A small image classifier, trained from scratch: trained on photos of plants, animals and fungi (iNaturalist).
Rows from block 11, named by matrix and row number. Rows with one number belong to one channel. Each number is 128 + 24 x the weight over its row's rms, rounded and kept within 0 to 255. All counts start at 0. Numbers have three digits each. After the name is the row's rms in percent of the matrix's.
# convs0: first 3x3 conv (model.blocks.11.convs.0.weight, 96x96x3x3, standardized in use), inputs 64-79, a 3x3 kernel for each
# convs1: second 3x3 conv (model.blocks.11.convs.1.weight, 96x96x3x3, standardized in use, transposed), outputs 64-79, a 3x3 kernel for each
convs0.15 100:180152150137138101176139148139133119141108100148138145090100145098108100118107111123108134150132134109116084154146091103082106085106116135148099088080107132123123130127125089115085144126130114136138112136154140139105123109102109100146109128143168159178137118134174186114130111129119110158106078105105130119134109159102144136144156092154128158114112169108179166125161094162107129126097166078145184111188152128136167136151147145089145
convs1.15 097:144156113144142153173115110148188162137139138122132131165126142136147147125129117125126122140096153092123130127116122076112131099129135120110115117081094117166162116113081187157139117100189186142116198154104154145128156134169115097131163164129115117122153104118089144117130141143154147142144145153092129133139134115145133126119115127117097125111097141107144099098122094114135097126121143093100132145139181106161139114137115159113148
convs0.16 097:152110145143132145119104143117164149112155096112171120115124128097138100107135121090090079103099099136083152156080108087121086170163133121119074109106126184125068165163151140104131117120127151089093162105122148149102126101112121108139132168140129093106147109106088096130101120116135125115156118119138138146106138169139169151149149097102121142098150141107131145116122113115125143134115147093097074075106108185161121190149137121185179
convs1.16 103:104092135116109154100110108105117135118107111139097121135129101136180122125119148150167106169155126124141094144116165099120167142135141149139125122079152131116082094146077127144113111109125101144121090136155121099184145150128109130152143143114111110127136168114107131126118164166126147107115143109099085135071090091080073106137152148145133135131142145119089120131159091138156126152088170139106101116100147129106147097120097130067161
convs0.17 099:131141158129112107113123107092133145149126143084089100135140145184174131133144121121146163118131107136159112118148113098099115136108149145111156146116106102114132118137125155160110110122162153148152143086130143117126129125134128133106144150134120136116093088102149163165159112126106111138091086106159132144132097133120126140147165127124170175129144163140151125157124125122170112163139135132060148112101120129124138112112146134139150
convs1.17 095:181179108158162162142133179082139130146094143120105125102064083135150147134138115144110146168120136157173138141107073129107129134132145107105118096089118100118106106092126098089086106067102122087108141131125144155151109136143149133113136118119157163159140154142130151150131105109134162150177118153126125153122141175188131150131145095108093094140130131162150156091108116124108099157147154124138123141124187105178142122127138147113105
convs0.18 106:124144101185162162138107123140120125159140140117125088122095106098114113105103089140138147095127149156135127109109130154115167140090125127109143121164077167059164166111111112118113159140095119141151121126134146139177141123116132139093123151090120125101143118098120139176119125125108139091103100142114156125132155129107177183152112122099093138135081092112153187116173203138090153112145066109103150166119126100082126167112134105126128
convs1.18 101:121123119112102123125133128102140138119112122133107079122156171132122177133133117144121112107137121103095149129126121098157118089142127127138122139134126119139126113155149076118116160133161164162093086131151102104103179105145191157138099076080148142124101096097105102144117112091113077091125090143157142165115110144119137097127138154143097163115109105170141126203157136145165114118153131118120142083064089131140137156127133156128158
convs0.19 100:149127149124087171134109183074110102071108128129165104113144158168110128120109123117105140120124161146115156149136159161179141143144116110165160105111115157152142129110129135136116122155138208132125158124123147130105135160157121123101122146132106155123111153151129120111087140148127097164153152135174151155110159154128156166111149134089145106161175135114124144140125122123143122119160079126183121131141113110148121158078126159138110
convs1.19 102:145127075110141142130160119118141162118120123158160152111124149129139115118148141138116128152118101108133098118113106136075163109103174109128136145118114123141125134137145144149186139123114106127157105149146099138155123149157110105110100072097159163170137095124110131125118129157136115166102124148100104108115118134119089114125131148090138138103125153135145112116103114080101128113081142130136166108130138126145176109125150122142089
convs0.20 099:163127130105118154097103135167083132154185134154163147123097135113075101136139165145127134123127126141078128168198210121102100127088109166111147098122103134159168096096084147162183125098131192121139150121145140177107103094107113159119170148137108117110137084144103127142129122114118151141099128102144103133165162164111103135167132155142126109107114132100137142169158176129133130139178150123142151090109111107117067135152143155147157
convs1.20 100:172153148142140144149115104147116125139145089131114148160099126135118085134115094129128126139128104123105082104109122093122130124159115137139149100102128150127105111123151117145152123153166105160116140110117129134133146166174137134113123138132112158134156163144143135125128136150146152136131137152088118107100112133110086111132125091083105099169167113134112101147184157140155150097142167122127136115106144100097105152141114119133148
convs0.21 100:174136135105069110110120132107105113098116129124102141097125174177161131152118093139151141114117174147093118116202139119157124155127139108134147126121068129169152118110112174177197137146200101076113128133131107113116126135159088111120099143128140116115114115109170133128122112122117134139100119143120144158121121120136138155112104144102137110111104124130080134170096092116140100101098124138143182110165119133115144113136130117147138
convs1.21 098:142169122116102130134131126122133162125129182129116103135125148145111082137125119137156129108120132097097123130117074131126103159162137144157134117148104153119145140128113149134131138134094095136131160117121136155153125122107115118106182154147110093103135126114188179149134124122101163117136165094125118141163141122142114105122134152133094191139168200136113107126089112135132103123119095123106127132172124140158140098123144097137154
convs0.22 105:155147126087111105169150123116107101103128127149117123115153077131115130164152167122098127113107118141122135086142132110173154133151163123099137124104125116126111169117161153118148144123138116137129145097108142154105124101087155151156116145145134118128116110187095099148105107093103134064120140138143128099146140139135118108114108088134160111110143131137135131125134149098130120143158132110146110106128144123181118098165147121057143
convs1.22 102:158120130143094135135146157099097137137137094159161139116089113072089101157117099116133122155100145122129121119150118108121136137157113115108066126140071138125123131133123119142158135130142105165172118153136112112121131085176115140074134148094132177133154146121142135130125120139129125115134133114120159125140169139105129118108114121177145129144132090098109121154155154112131118127125124131107122111154116135159130089110100118151116
convs0.23 099:161118119129126124136128115104125116084144107079115118111122099144113205142146112113095101098158111100122118099099081137149128135121137127121169104153141094123097147118165128146127109142128141124161147136136172114119158097171133127139139119097156159180148115096176156138126152116128142145165171117123143132169122133124070118116130126082118161176136108115056119107137157120108124116158122077136098146123136131087107138142092122149132
convs1.23 098:140089124146149141146150136120114130108131089122143155106112111115141118098083141136141131150159103120125096127099158117156127083083075097122091149126151152161143133135153111122109146135153144139161167115125066085069128101095086119134119122192095110086106099118103111099112138153100137135109107099132151150124154178133145122103109135105141119102148139122102138154131135163152126154152119132095144151123132128174117181174133103127127
convs0.24 103:140147103132125114134123114137099107102127122125103146099118143121149123090130154132143105148102150116174128120140169133124112083127090171088147140100121126089086128117087095099181176160179115173145139171167142156185133123157120132122170149137110110097151138136121164110139140141194153182137129164133115126126154089053151110108137113158109141130126088093108075114116143106121160166115133152139153103086117112132141119128092111141166
convs1.24 100:153141108130101152144145131131171159168159158154116144125096113110119130143162109178146132143115156151142134106116146108133141112146108130098202137138120100149189130114127140115107127106121145134129108132130143157149118075114112124128154157150122156094128115141109132112123131124117104141101147122091155111103102143155140154165125108158177156142085172124118159109133093081126096134147100147081114127134096151065118133149126120127114
convs0.25 097:106109104116120125144160122141108128143102167122123139157091144149131146168151155141102112127123153110117158138136124174111123166140112136144124137100103147123121109121083107105088139139145146125156126104128144134118103114105111132112148136103132161122125149111150151138123084136134125170132107142133151139115136164119136117135115116110109123128108151132127186095104167083165105128102127135127133167131146091107052101108140106088134
convs1.25 102:159142083092140114140157099102125130128133079117129103146131100104101138146140134092118115126168149139184140114084125190131165135160140142125135135143138144152152148125125144099128122107092132107122103143186131082119120086099114143119150117138089134094168150182156130151143127098123127137122116122120132100150086098138114134153109158135121150155102135101116116109106100158159154173142153106133129132134121095150081110098093136096113
convs0.26 096:097161131117118116136180111118108162168104149117130099178167126129097118101112141141140149109126115138139092089075128126151140132136128130155149157123134121125091094086119115127139134137069141129111114116121130156129194144094120137105148119165130144150135102171089112123104147137135074136141121129133156109207126168130090124164109138139130156185132145193097126122146125119139145139109156128116093140141139110118113150155106126124112
convs1.26 097:160097139094137143115091129141149139125121123079087142156136134128112122132126120137131102134126169141097106131145130114093107139106082139139138148084139127123111130146138108135115102083116131074133102055111103122116068095113108091118161102068119117119173123161133131116155129121149120108150134119125099129108112101090073117113104130128135128131086150128142103124104171159133126099103088119125101135119151128128123078119101151104154
convs0.27 106:101140137123155135182115116153123125139148157157112128144122121106145111160142093118113098134115142142118123131108123132130141153133114104099124081100088105104150136159148122115152120177131114155152065160143130127139102145146122117110138104113139081154146116147140157181102132119137106100105164122121146106151129085116112127097114084115123126120152106137135137128127081139141116100127128133119121156148170132115074111133072152081149
convs1.27 100:073116136131095075140142135121127106158125121195159134125109133176150113149094109151135175121150135111134127136115124140150151109095121150148129177169131183181118117113133075104095139116146092126124122113103114098158142102108141166088162175165144135191139127125122084099150138138124119151131119144133108147170157094147157115112131129141128071106101094100138138154172143142167128104080114145141083082120090132131092120164111118151130
convs0.28 096:137139114146110124131124113141126194081125125127151153145148076150149101168151130139131099126121093153119126091085099133144153128128130126095110110108093142096134145176131100124160116094075136101094125136134145123162108133158122103139132160105113178175094166123098114141153116129126143139113136111108115102122108101181181163188158167124130136108112110133126137135099071148154133125146106110095122134091146127124139131134094154118143
convs1.28 099:157184165160191159107156140120112098105042095142128125162153128134117110131068109126138147151122120099113152146101119136108117135128148122116125134121133141118145124152124137138128145136114120126148143070110108094131120111116099098105137108124119087112091110119126122131128135099099100105106151127165160162134076124123120155126131108105090115151103089157178121112104081100150091116125144111128114112119099126092111211108137099104089
convs0.29 098:135163132112113111151121131144110086151137110134099133142118123155121113134154122128116102126146166114130131170147114115131179090113136125151076146112133187153138121097146166137131101099115111152126122108100140091143114102114133154108149130159107143118147156145149095128122141174164124184076124192165161173125131106124152135150079108133119098174131135085086107121128107168121092168129159082063103120113129131150142146138159098115103
convs1.29 104:136147111137148139155145124142140130092139127151134141070132116143071100125109130134136121139120124134115101123115091129129112177196134129130133161153137149107129135121139151107137114132106130146093140135130097107140143158122105112104151133106102131129106088079086119102179191140177137121140109090134110119106152131159126103129139129121142180110125124126097104168131147153133092109125108091106115127104127177115084147115103075101092
convs0.30 097:173130146119098100106147125170120140143105069130115093141100095137099121129138132141147121129134152107112141172155162133129125103142129106107120147111141116124142175108081142151091123105128084120099150141165125159186160085106105060108141118147110170139101186130100166142051069088120114155076155160139161077113123109101131160118148138133136123171121133115088172099114176114112166165181186111122139110105123104123118124111138100109107
convs1.30 101:135201131139140169150133135107098104144080107126134135130122124143155121160144176106118094102106097157139133105145122122164149145172126131163141139125070118127079159147109154135187134099130138138110111150153107087093112134133144124159181165153126122137102154091113179129212239188130154121111103170123139144110136118088149128121157153112145146134081107117177176158128150124115112092123109113078115127134174103087140114123122108152097
convs0.31 103:144115121174150126123111138090086166113112134142118121141136111141114127155142124096137091107108095116143082067127170126115129142106116140111099103162145143142153161156145119108131131126127132122115156106110167083098100110078101118097170129133159120087078118147135116128124146144129095124145098158081141129156136135158172165145150115135131127166147161073086088120123099118140107120142124135159137117128088143136159110104109129099167
convs1.31 099:126105106146139112136118099101095120095096090152137135123120155103150128119088111147105133156143121118098156131138147168166089202210102117127074108090099117105136145192166140104077119135119153129140115081147133125119073136132127154121178156159197181142148169124134119150156116111175172151166112130111141132137119138135158151175165128162119125126142137133105126112128134136162145154121113123115111114154097068091060135130132165151101
convs0.32 104:109166171137118106146145140153123105157128075165172111102123130084107147094103089136144083104151133118155155133127139136151086132136110127131124132118117098127121099122117109158148130151187125110114092117103118133109140110111140122111111105141127147183115096164168117125129110125132087150112108166131120143100161168104149151095117098145119119118136107114093129126101077096106100150123091107093108143106119088105172102119196099135112
convs1.32 108:129125151130071122090114105128101140103138109136095103134102113162126119100162137109138119089115148140121113162151107157140105159129089125141130099139132118118125143133153109150114082121141117090146186098124209114101114155137117115119149094113106098140140113155149125111126101096172129141135124113148140129144150120136129148105184173087127113161149142131112117119166150160151142124131114116103122196131131153193150109125118123158106
convs0.33 101:130151166122104090110108101159137117118116117160134118115135147131110101181144119130099102117119134132100125160117137111116111119157151151160142101127156097123137117102093184142078126148156116178177122135163127122081144114125130137107149121112150096123141129153112139099131150154094155109097120140136142135142149146125116134120087160158109126126119117119105158140088144112058068075110110132141157092151129147145154123140102134130155
convs1.33 098:162156108137145158194173179119139144120157108126130125127145136143116128120103124150127122124105107127137150130163122118146100110143120128148110133125147142175179107095103162130156086103085118183138194128118149208155121120116144132138143114110126142155132135122110123119148185116136128141085128153113122070143148117112108148129150122146158112144167114158138134172176156151145086098147128145184133086125158120144109097111139150104123
convs0.34 086:143120151153173157128129082151093106174142096131123105152129102130102093128112112145141144096136103123145137103154115102127062110124131132155169125133114137111140101112108172155153109125146151117149131141126106098080102151094148147162102115126103088146135176132113113148125102123144123152141136119125057101108128166150107141151139144126146147148156122113102160135122142102118091152148108166159163130121148132155136112163147158097126
convs1.34 089:119127132100126171133077124107117112111134102105114098127148131124125075104150110126121145144134113140157145103145126117096130137109125147123113167121133133142121114161140135119141169124147142155119117101134102100157136147138133116124112135174142116121128105134136110145131196173142155129134146108157133115144143119087087133081130137101132088102108121139133100164170150142117113174138163155209155095125133121129103178084131129132166
convs0.35 105:132172134105157138109167096144161149134087099120124145105080099136099145109129119124096145167139159098113150129076103120145139109133127132127125106077120136095103107104175078139151114149179125140167132138115157135135114122153111129134144135146130089132085114078110130090093118165166120118152117094140113163135116100139134128116121122162133062106149156104145122160126105096141147135108085137125123172116144133165061115125136099110146
convs1.35 104:094130141147110108112108095155106152124130121133130156173159133124143162132155163100123135135152114136129165159117138186149101120108131150109091099135066121137115171107100165154117126120138113128150137116113126139138130114118168125108138159118144145122137121114144158136117100095093081100102120115122097095148108108148115149130144136106094147112153159118161106131119129127149096175142167136176114129118100185155142143166146117131133
convs0.36 095:132125120106120117147125146132166095124117124096105135118114157124147166072104082143132156135133183142124108144167153130151139139101097178149148157172109087138122166138136118125131074156099133127151168190162160181117120143178180101140136108112135085122120113105099114145174160177137134112155156108095115096138144150171132111090110124110115147182141136084134148152104132168161128119117121095150102131158135071094106138114159119125117
convs1.36 097:150154118102163105100114155120117135120097133127107107092093123123151119102108105126136126072155171128157129094092131121150156148158132115112131091122109078110152134057111048113066112115100128169141100114106095133113162131113115122105151095121138135134143095095139147102141123117149140114166125115133158162143142171136149158128165130112138120085140140117116116142172170152135154174143112134114159156136139129107094105110099105084104
convs0.37 099:147144126146093132138110128125150169133122123157141156108107110133096142128100118089115120161145164136154116130205167166160113098130098110187185099118067143150103155140140109123162112118135078136115120120137171181151095104096083123113136121140119165163101149096160120117157144111137146171115143155116136125122112120129124120157117111160150157120116134093130131093129121134121112105136086144108105100124130170145176079088094143127124
convs1.37 104:124152113142152110138159114097152117120125103124144089136127144126147162132101120107119121129157153088093113147121128139118130155140120156121107100157123129155127139156143131133166152188142166124160147159140106129122161163130169148133159140128162194183177142096097104112146111121134134147085151118127112135139192132144132121129104116124090092142148089118140084121107115137180167123132123126104118136120120124132105164171126095151182
convs0.38 094:102130117099110129130118140105163132140149141128109122142171158156151113132166157120158131088094138133161144123077119097118107090128119123090107172159143154107123168148120130084138115149155089116104158115139130082147101067099113125154152121155129144129160139112134179139119140107138143135167162147133160147137135142137154126142148152138125154121134120115154108140113121139093124137152127096118121143152115119153112147135124180119174
convs1.38 098:059116129125151134168131156107135112137120095150121134102120092129137164159135153211175178119113115107126091175152114096079090130088128135099145117099100137115125109099091103107124146130096136107094104107150111113127140114191143087127111120157108110137153102129120070102128126129144157087117110122170180177100148145141127144086095094132155114163118126118139151162145130133153130123142125133093132142103138142098141117093115145125167
convs0.39 102:076074136144149159107121167123128154111120117106104152146155149104095122139137142133126129101136111085109114163093102131148128144123119118113179147140154137121114133133104147146117179144155113138126126137133119123125138130094174130135174160113079123138128115118093116084094086124076085120183177138135146127125096109102113081135140137106130142143110112127137122121150143111112113172121147104090174133103126083125136126122122135134160
convs1.39 098:074097154128141118109122097160157150139113125159110129103141127134112143136140175112139142131125136140145167119136203101136131117134196132097074117161192099129139111111159107119150122124122139160139134163132143094126131187201140121131122142158130136114129121134101134127161145193099132097137105127118095126106120123088122164121108108137164114157147158156132130134139138128195151123142126131111157152144086142127159134108068098097110
convs0.40 099:095082123128084120140110135136133126156151103133104111147162115096120111129151153120098110165116105125157120139121148175120136193139126143194131130109144121085117154167154137120126121140127103171088115128084117139167137118116097102136107094133112114149096074111099099132110106136099096106158158130089119145121124116119140143158178113136163124107125106154146136123133131162107187088148182161131122096168140106105109151119106157184112
convs1.40 097:106112122104138139115101120136147137107130108136110164148110147115112100114100098086114096148135117110098174106104130141125065124162123079166146178127128169084172178103158144155119096062121083107088145098072086077082109098111105091114096114093119185119087117101112112151115098129106135138104094083135117154143130077145157167122122117139132127111131124121111156131121124194169163138127170139140147110091098106146166085140171096133151
convs0.41 107:126137143127106141110108189142124093141144131108096137105101136102117145172118139088114154131096148123129089130132112129077141139112092172164115130142115168097113091150130120125089171156087124118135126123146168103177133125130128122122084122156128139136145096090141129110098156152097135157135125149138148135147125109065128130142093117120106166146158126165135114102198109035163170079159101087111155116183138118100122128115151134123114
convs1.41 103:156091156117112156113119143153120145143096161106104112107168121112109184109114137127131112132114113111107125135149153120137125105123129158193170122147149130107088172129138120103110095143182105136153155124136167106125110150173134137134137107088083146149138128162118115097137113115162106116141139133126131120146136117106184113128122124126149126134119176109163106168126135136133136176165172130148151140112130146111124113110108123162129
convs0.42 097:135150126155142137088133114115117113155125122133123168121095115133125112118100114107131095086108099162127162125155119095120159123175137082122112180130112164121153102140121126141134175132170107130126147109132160112099167122126138136167094100111141127132118157166124102114134117129156110104160122079159145121144131140140118092125122128089146143093110129135123125096125116061132149094125140091135123216166169098144138116124180133127124
convs1.42 098:104134133110100108153143133143177200123118117162144127131102131138119145114146146162126123105152154163140091118166117124156111121124083103091069142101083111121137103088097122119162117120103086117148103151200155092115123134091161114128135113106155149144175166144154168143149116152126139150123105128121107125124139114127120147117100140094123097133077116161167151112129128094105097127080133142129121102125134067074112145139132089115156
convs0.43 102:146092152138140118137151104097125141143153127125108158161117106140109134131119144133124138151165141121110132119083109124124129133183151125129098141119151130086116099109177139071138089162155135162169109121195091097130123155084171141090080150111124120115126126124121154128108118112123111112149098112144134118170164086110117111133132097112142150132113153117113105131164104124161126113117113134139154134102143143142139157173167126133147
convs1.43 098:135127156139131129140146096113153152128133116149104121126156105196155147077129135129129123150117153112109149109122136140156102122136128122144149105123107118099133094107141136121107103119119129141116169138159195148114160136161123128144103133142132122120158155136116124127155136105112162132131125128091116071119100128071096132115081136096077080126110128154145134111148114130152111103100115077092128149139120097186108087103094126136119
convs0.44 104:160139132103129105122132075138077135118117141169147096118143119157107136162165182112097113094124067145122140124114112096139135123121115091085074129125094097118128170139126144157133089132117129117159123118135139138109124147111115100119140142146100103118107103124122112100125103158144120125113156083156155177113146124138124137136119099171185105144099165154074133153124121138120098122115140104168125134134094152156143147153125149168118
convs1.44 102:168143098107134131127105124175139192162133117139135116120120123156106135129165105132166151129112115131175129180127145128164157136123147123143117148095095116163117101085106089091132119140082135142117163102128095122035203096122119093136165137141125191145127106154131111117087107129126123114127112095157126106097081127085124090146123162139134149089116092138133152083088130131118102141103154131120130143143105120118142122153147125144158
convs0.45 098:146095122145112145170184185134110132134115116131129149099073137160094130176169150152092152125108155126083115090099098116098105122094070139122129087138141149119159135116139114129132081119117144098129157159129133130174109126141098149129120132135085132134102158103102111122130128143115119139147087138130151135092183147187074131149116163126102119132120151129133146144121177101133153137145114112129120127138108137111141143139096155105119
convs1.45 100:099102119134125112087138132123197152146114139138120146148184174133146166140136148124135105101140127132106111145128147158124125148118084199147190141106141130206146145118125158171128175144148076145130128152153085146145147118127134111122090138119133149122140161093127138129124106130104130129140141144124138123084105106115128093171118161130129148114129127135152105098134145106116150114128135147106141138115123140135192156163105119126143
convs0.46 099:092128137136162137149138165121117130132142098128093140108106127184148130113116131125152138100084151119116133115111113096111125154130093141158118156138134126155148140110172117122135109089144165168106115079114114095099187151128150141093138091121096154133103116129148123158145121140161150172169125144114158121102142069166098077126133119082092154146128124162152081119147089106119112126125117097150139182105144114174133145130118155170148
convs1.46 098:141160183136097145100155142160126109147136090119139168098066126155156184141103089151122106100117107126134137111133137127167177110072177156152137112112123124100123100097114090093133118084096101105115123116117107141150102101157096116144095117165103099130078102116083103125121094114105096143096117113117134157123112140108165137127136124130149131120101147104098134099128076130106085092145087159109166150111109090109201120124098124102146
convs0.47 109:162133122177067112152100150097111177126129133129120145120133145139083115099101113138154142116108111141094117088130144109137133109115140134110141113141108133118108149163066165141091143153113147124127126166124099118131139106142151146141099174094181141126151089134160105138148139127133150149146144137150115098145104127126116156102102125156112148123101139170104105185118164151099125118188132136152098121166138106144103136183148159077140
convs1.47 103:153146148120135159094105147095128109077119085134179113101168120111142098145134117133112143100106127098093125080098136091146178081147137091123092089122110144145112146149137112140192136170090149093133073151146093128182137170169107134093101136139095115101121105137136132143124108127094125169097114141123103120111116148113148132156136119118116117158146098102117100135151162129164127165131125117124113093125129117135119108114093086138120
convs0.48 097:108141160121153092151155136115157104142114183123124133118122132090135120113099142123128110095126124098095119151128129108122133146104150107126106167154121182128096122139122139162094128118138141110122117093119096073115067160127127128126138150170106159180106099130122116130144186117103112132121110139120105102118104094111128115130107125127117135134132131128083133113171122113159124127166141141144134097107121078127082156115133106133129
convs1.48 099:134134156104105170128154183098136118157123135140135144137105089086148153134101106123133123158146152154110150100146127138142139117108121101154147121116129139137133127122090100128126119130102115099083162124130127095134113157148116084092126127089121109143160123123154147115107089105149115125146107156177166178144105124163125147122140152137117182148134152131130150134132100137096122144100125108140129141146150161183148115092119121115146
convs0.49 097:067094117121129165151123109083118105139142144169131076164128152141161212119153095112106147192140136122136158153083127093179197138139115137129161109101140120125118119111131101149144055113099132102153145110121153156121173169166137127123124159116146082133128124148140164148132126176122185124136138087159121128163135140095096119126141148154151126113147112146110061144114132156107125140108147123134135167174149135140144130143166095138179
convs1.49 096:115086166109131103109114133141102156126094130088089116135161110103137087114159164134158153148163157114129188132124118107123142108139101123135131099092100146184122119142118184142117101077154133097112142118151109111074138130121134141108132132148130118129119153137124120116138154161132146161154131127096094103179112118160102123122111107172089113111112135063112136127107151122119097129140121109110089066167127174135154134151165116133118
convs0.50 098:135144161183136159137125133160122081105120116158156154111115146109117115164119113176135179112098123082055095107163127131128128059131096092164143156157138121142128140124154135126117121124116137165109157117144096106119047072095126105128151096096146098120123131139107111104112130128123128127152126125125156126114133146148143083145138156097138137095139163118126145104126111125130105161106094130131107138169087144107105163108093160168102
convs1.50 099:152154114185140151130149098119142107132104116131094123123124121110122116130128146152153110153135111143147130119107120091111142140108170137118095123125134121088118119114160138143129146125086104138155108168193128157199115147116130124120137149188085125143097129129072127148129123184113093139144125118125101134125123155085093091121145162113130124162163127148116112088132139084116152134111124154130131130129171140139076128124108131093144
convs0.51 100:094111158135130141121137116144142119101110152143135135152160136125147127162100146145145160111119127150133123104151125153122095125124101123113108137119132118120141106102147120132124127128121167146160119135130172116128136147141112118132107099116084062158098168136158162171106107122098131123164093106134114119147175144098129137133138103094149116109132145100113114106150150125144097178155125137165110156119134159140136140166155156140126
convs1.51 100:140124100140103104150133137128091124153073138140116113110104083118113118102098136124104120129174123116140101143148148102078126091127168183130129075142125112099129088123132102077125182175144108142163115139108133139133111131104138098124125107204085114077097154134148126145078125146078096085123181159126137134081096120117128141092139133132103112089129121148147124103122109143117135134152157161109147102157150130097145127111115160115137
convs0.52 100:131187099148149107188150138107089089144114092126108128133107149095161127150136149147100126149087090139090095144071123136091135123134113118112119132104116125138128121091135093110139144088114116138108168122135134151123148108094135105140147128127147132151178128137162115163153118159106135131127137146101143109137096097116091094115103123124084139135120166136165068135142123096155118166087139137079115102096124123213159052172083090115141
convs1.52 100:137109105156133090189124107126116132105118137144132152130113116141133106123090106123146140114134151137149152101146114098100115104140137132127129127104139076101145129095112154122168107092114108120148148119123130155125121130131168139147130105095165077144158096120118145109129133113129132131134151152125144129092083116082105117195128124141129131135143133132131142145114131144121149109114139126149150138112151151145112112087134126107138
convs0.53 086:138111136110152098151134138143114114113150101122132107132139120082108132117144138107094108137113141112097113142115105141084107111119125133122131110117096129117094086093121118109151115116110118131105148164100119081116121110118140138123133097122125118149135152126176123149118119132114110111178091096120137138179134110129132096101111105147135196136095132162140097133160115126163147095092128130113115130104142115104129110119148143128124
convs1.53 101:135133122153140102158146132136093106139099094120100139148076146118116157135120137098089098076097123108107139112143122131127108154119149123145103133166121121140166131140136141115121090105126101121164096137145140151120149097158134155185104107095116147093123096113099141115171109171157128143158163142138140140148154158128115148119142114148087091094151130136120135099117124112106148129154147117068127098099138127151117103125112133136118
convs0.54 103:127114082151119121166105114158110166178146155172115113102154118109130111129070128112113109112126157114149156118128154133106127140148131149088168109104181117112186091129192114115154107143153184164122156125144115141145079091135102107148111113147155118103134126104132147142143151115149091145153096146127107142156162135183186073120089199147087127155115132093116137104131116113118091128150142098111089113105114126118153134128108140153123
convs1.54 103:165134140108127128158136143159123135125120128130169184130163138150112150173140169099129126103109160103102138154136130150120118109101065145180104124167093178147100151147137118119113111119126085134140137132150140189166151129125153114140184182156110151136087142166117153159129158112152168105131089125106122097114106120178090120119091083097146111114155123105096108124127140117128101104122079129130118117098131118137099121121109109129102
convs0.55 103:137088133139097137116102188167154149106096134103090155147113125145184171158101104120074137136072149131148150104105139095083091153133105083140146126127189092109127182137122195143117090124111162162184123097137081125154063139144171146144151149109177136158106101146118108127119106117116091131142097145145159122149141114087150114120164157113072162133122134150116109132067084110121125184158116129113115112129121099093097187153139123125133
convs1.55 103:142095134089162169116154129128130140150163134152131062139133140111061099138150108083106122151139126121090117103123115083113134104157180109151125082109044116160155107107117141143140104114115127097126116095120121123100094165155096130156142103144139124118136114108162176140104129158099112116158170187087109107119149127079141178131107104148137141106089164178161145097103127098141176132144169174148132132153188120124136099161157114110128
convs0.56 097:162173148152129128185155195092147156110152145099147163135120123115073135135136107154098172160151199152123128131137111106142142136117134091115155128172136112091152135103125117131100100114090099098153106106116129114130163158137119136128109108121134130112126149134093139162145083114093102153130166134130109106086163149154128127154129157130141150130173139116139120130133141117118134155120133132131163111105132120132151102114117134124119
convs1.56 098:117116131132120155156119106107139133146110129124104124131136148138121143148170159145158127082122115095143139107109104110114151134107161111062106092128151179137110130109125098116084114123146144146161121175095141124086094109075170135088127135141128156101166128166147127152114092128151142124131083137112154142134118103135124145122128126134109111127149128127112108114151114106115145134127127136096122124130135131152132164154133181172142
convs0.57 102:129160119135115106147138152131106163123133131087134142127146163135129128124104117184156155159129098155128130092132149087042100111118113149139133132158148122128118145140216108105129085140129116185137135120101120151123097074123107121137141139152081132122149157119120142083192137102133136092142147147101112132130110118125136156132088158176125124167182140146163163155088142143099069162093116165099131163117129103163141155161091153158120
convs1.57 102:175163148129104153124144134141167141116130156174119139145149175140100100160124121099107112127098123087127141110049099115102052189184150074102103109092121116076118139125090145121119150133146089117100136135121143162146124091107139150086162141129114110125131142120128085121114066139147131148110100098161106148176170115185156100144087119127078124142118134112124121126119157149148129161140163146166157123148130139085089122140123128133125
convs0.58 103:133159139134137138099117167107091140122118122169127099096112137151134132094120124138125154115123121093155115145086094136124122129148129160159115166155158137137091118152194148123136125159141122104110132124120141113182137165112130129121122132130113146161147156104153119134135172126149099120099142172142135142153114121165112174153128132083125124135131125104099091083093076146108098109097120131110114134115117151091162110135112134119134
convs1.58 102:118125143124153112137169151143152132077152170109116106115083109121105106136092111089113107122120122156129113133122113125167089108165148140161126144160138120091122139096084118124098099107122188121122152112101093099166177112131133107141124135118080093112104106107127119126169130105138119086138128105113116097101111138113123117111112074138132115143164171109129146130104116141121110144109132156131098085096157114148134107121115138128133
convs0.59 097:131146154122127100152118106130115117131135117139135117109114141141099137105143140116126125092079119154137140126147137142138121140134150130082158071154129118102159138186159101126125164101160125076134129121132149106155198143133158128114121117104109137164098124094112118091120112115147075096134153091151120095107141104135152160152152132144101142131132172143148140107124168124087156150119157111073085114106102103110116077142111120152161
convs1.59 099:140103127154128137170154122112100122099155161150133122094131137124111110152127118115158151121143119141145151102125126107110106114114108140154105136143125106110147114107152148124129155111127062144150081156117121125127112102119140103155133129197141142112127143161157174134088118117155120122091134106170178127169143137149136150128157126128121156118140142143135120107125123128103114134122130177168116082124111157122115168136150148100155
convs0.60 096:164147147124110094133133152130125138146124107123117101179098135130128108108104151180142139151124179144131131112108136107072092141106130135121147115118130123098121140122126117144170126175104108105108103146123123124121117098105085137114153144122140138141138129108098130102137122149109143119122102106132070112102102086136112121120121163149122157171161158105138120162117132137142173125144167118146117152104128084132122133133168100130103
convs1.60 096:108142132115115097095128147112118136135169156170142147136123099110150165169167123146133119110129143137123134149155170154168135144127099123142163109117127145127138117154112107108144135101097142122122147142122082130183163169135106102132143186155156161165119131137151119085134141126127108103142144124178135160153159163150107123119121134141121150108057163123130118148132133130133136125101144089116130124102103120140137121121133141123177
convs0.61 103:169131111139117115170164133125166117141140132172177140103174117111170138130099121154122147143138114102130170093100180124158082113133123134135130094106155150138125084131125084087112128160105141147159117156146088106162142126110124142151119157132149154081186123135094153148161128115137117082151131129116077154118103153160137152150106163144152103111129153098135181138176169121098135120100139105112115159114145121080127080100112117100102
convs1.61 095:123149153166094146131085129135147132091120113114169153121117138152133110153182152103129145143134104095138097101137111127177111148155119135124127119157176124121118139119165133138128148129145115122132149134140128138110182129133138124110111134136119151165153122197133142095122117117113136119142099136150150153096138166104114112076102088142131146136138113123112113124141091118135096167129132150131121130114124174179142139125125117150118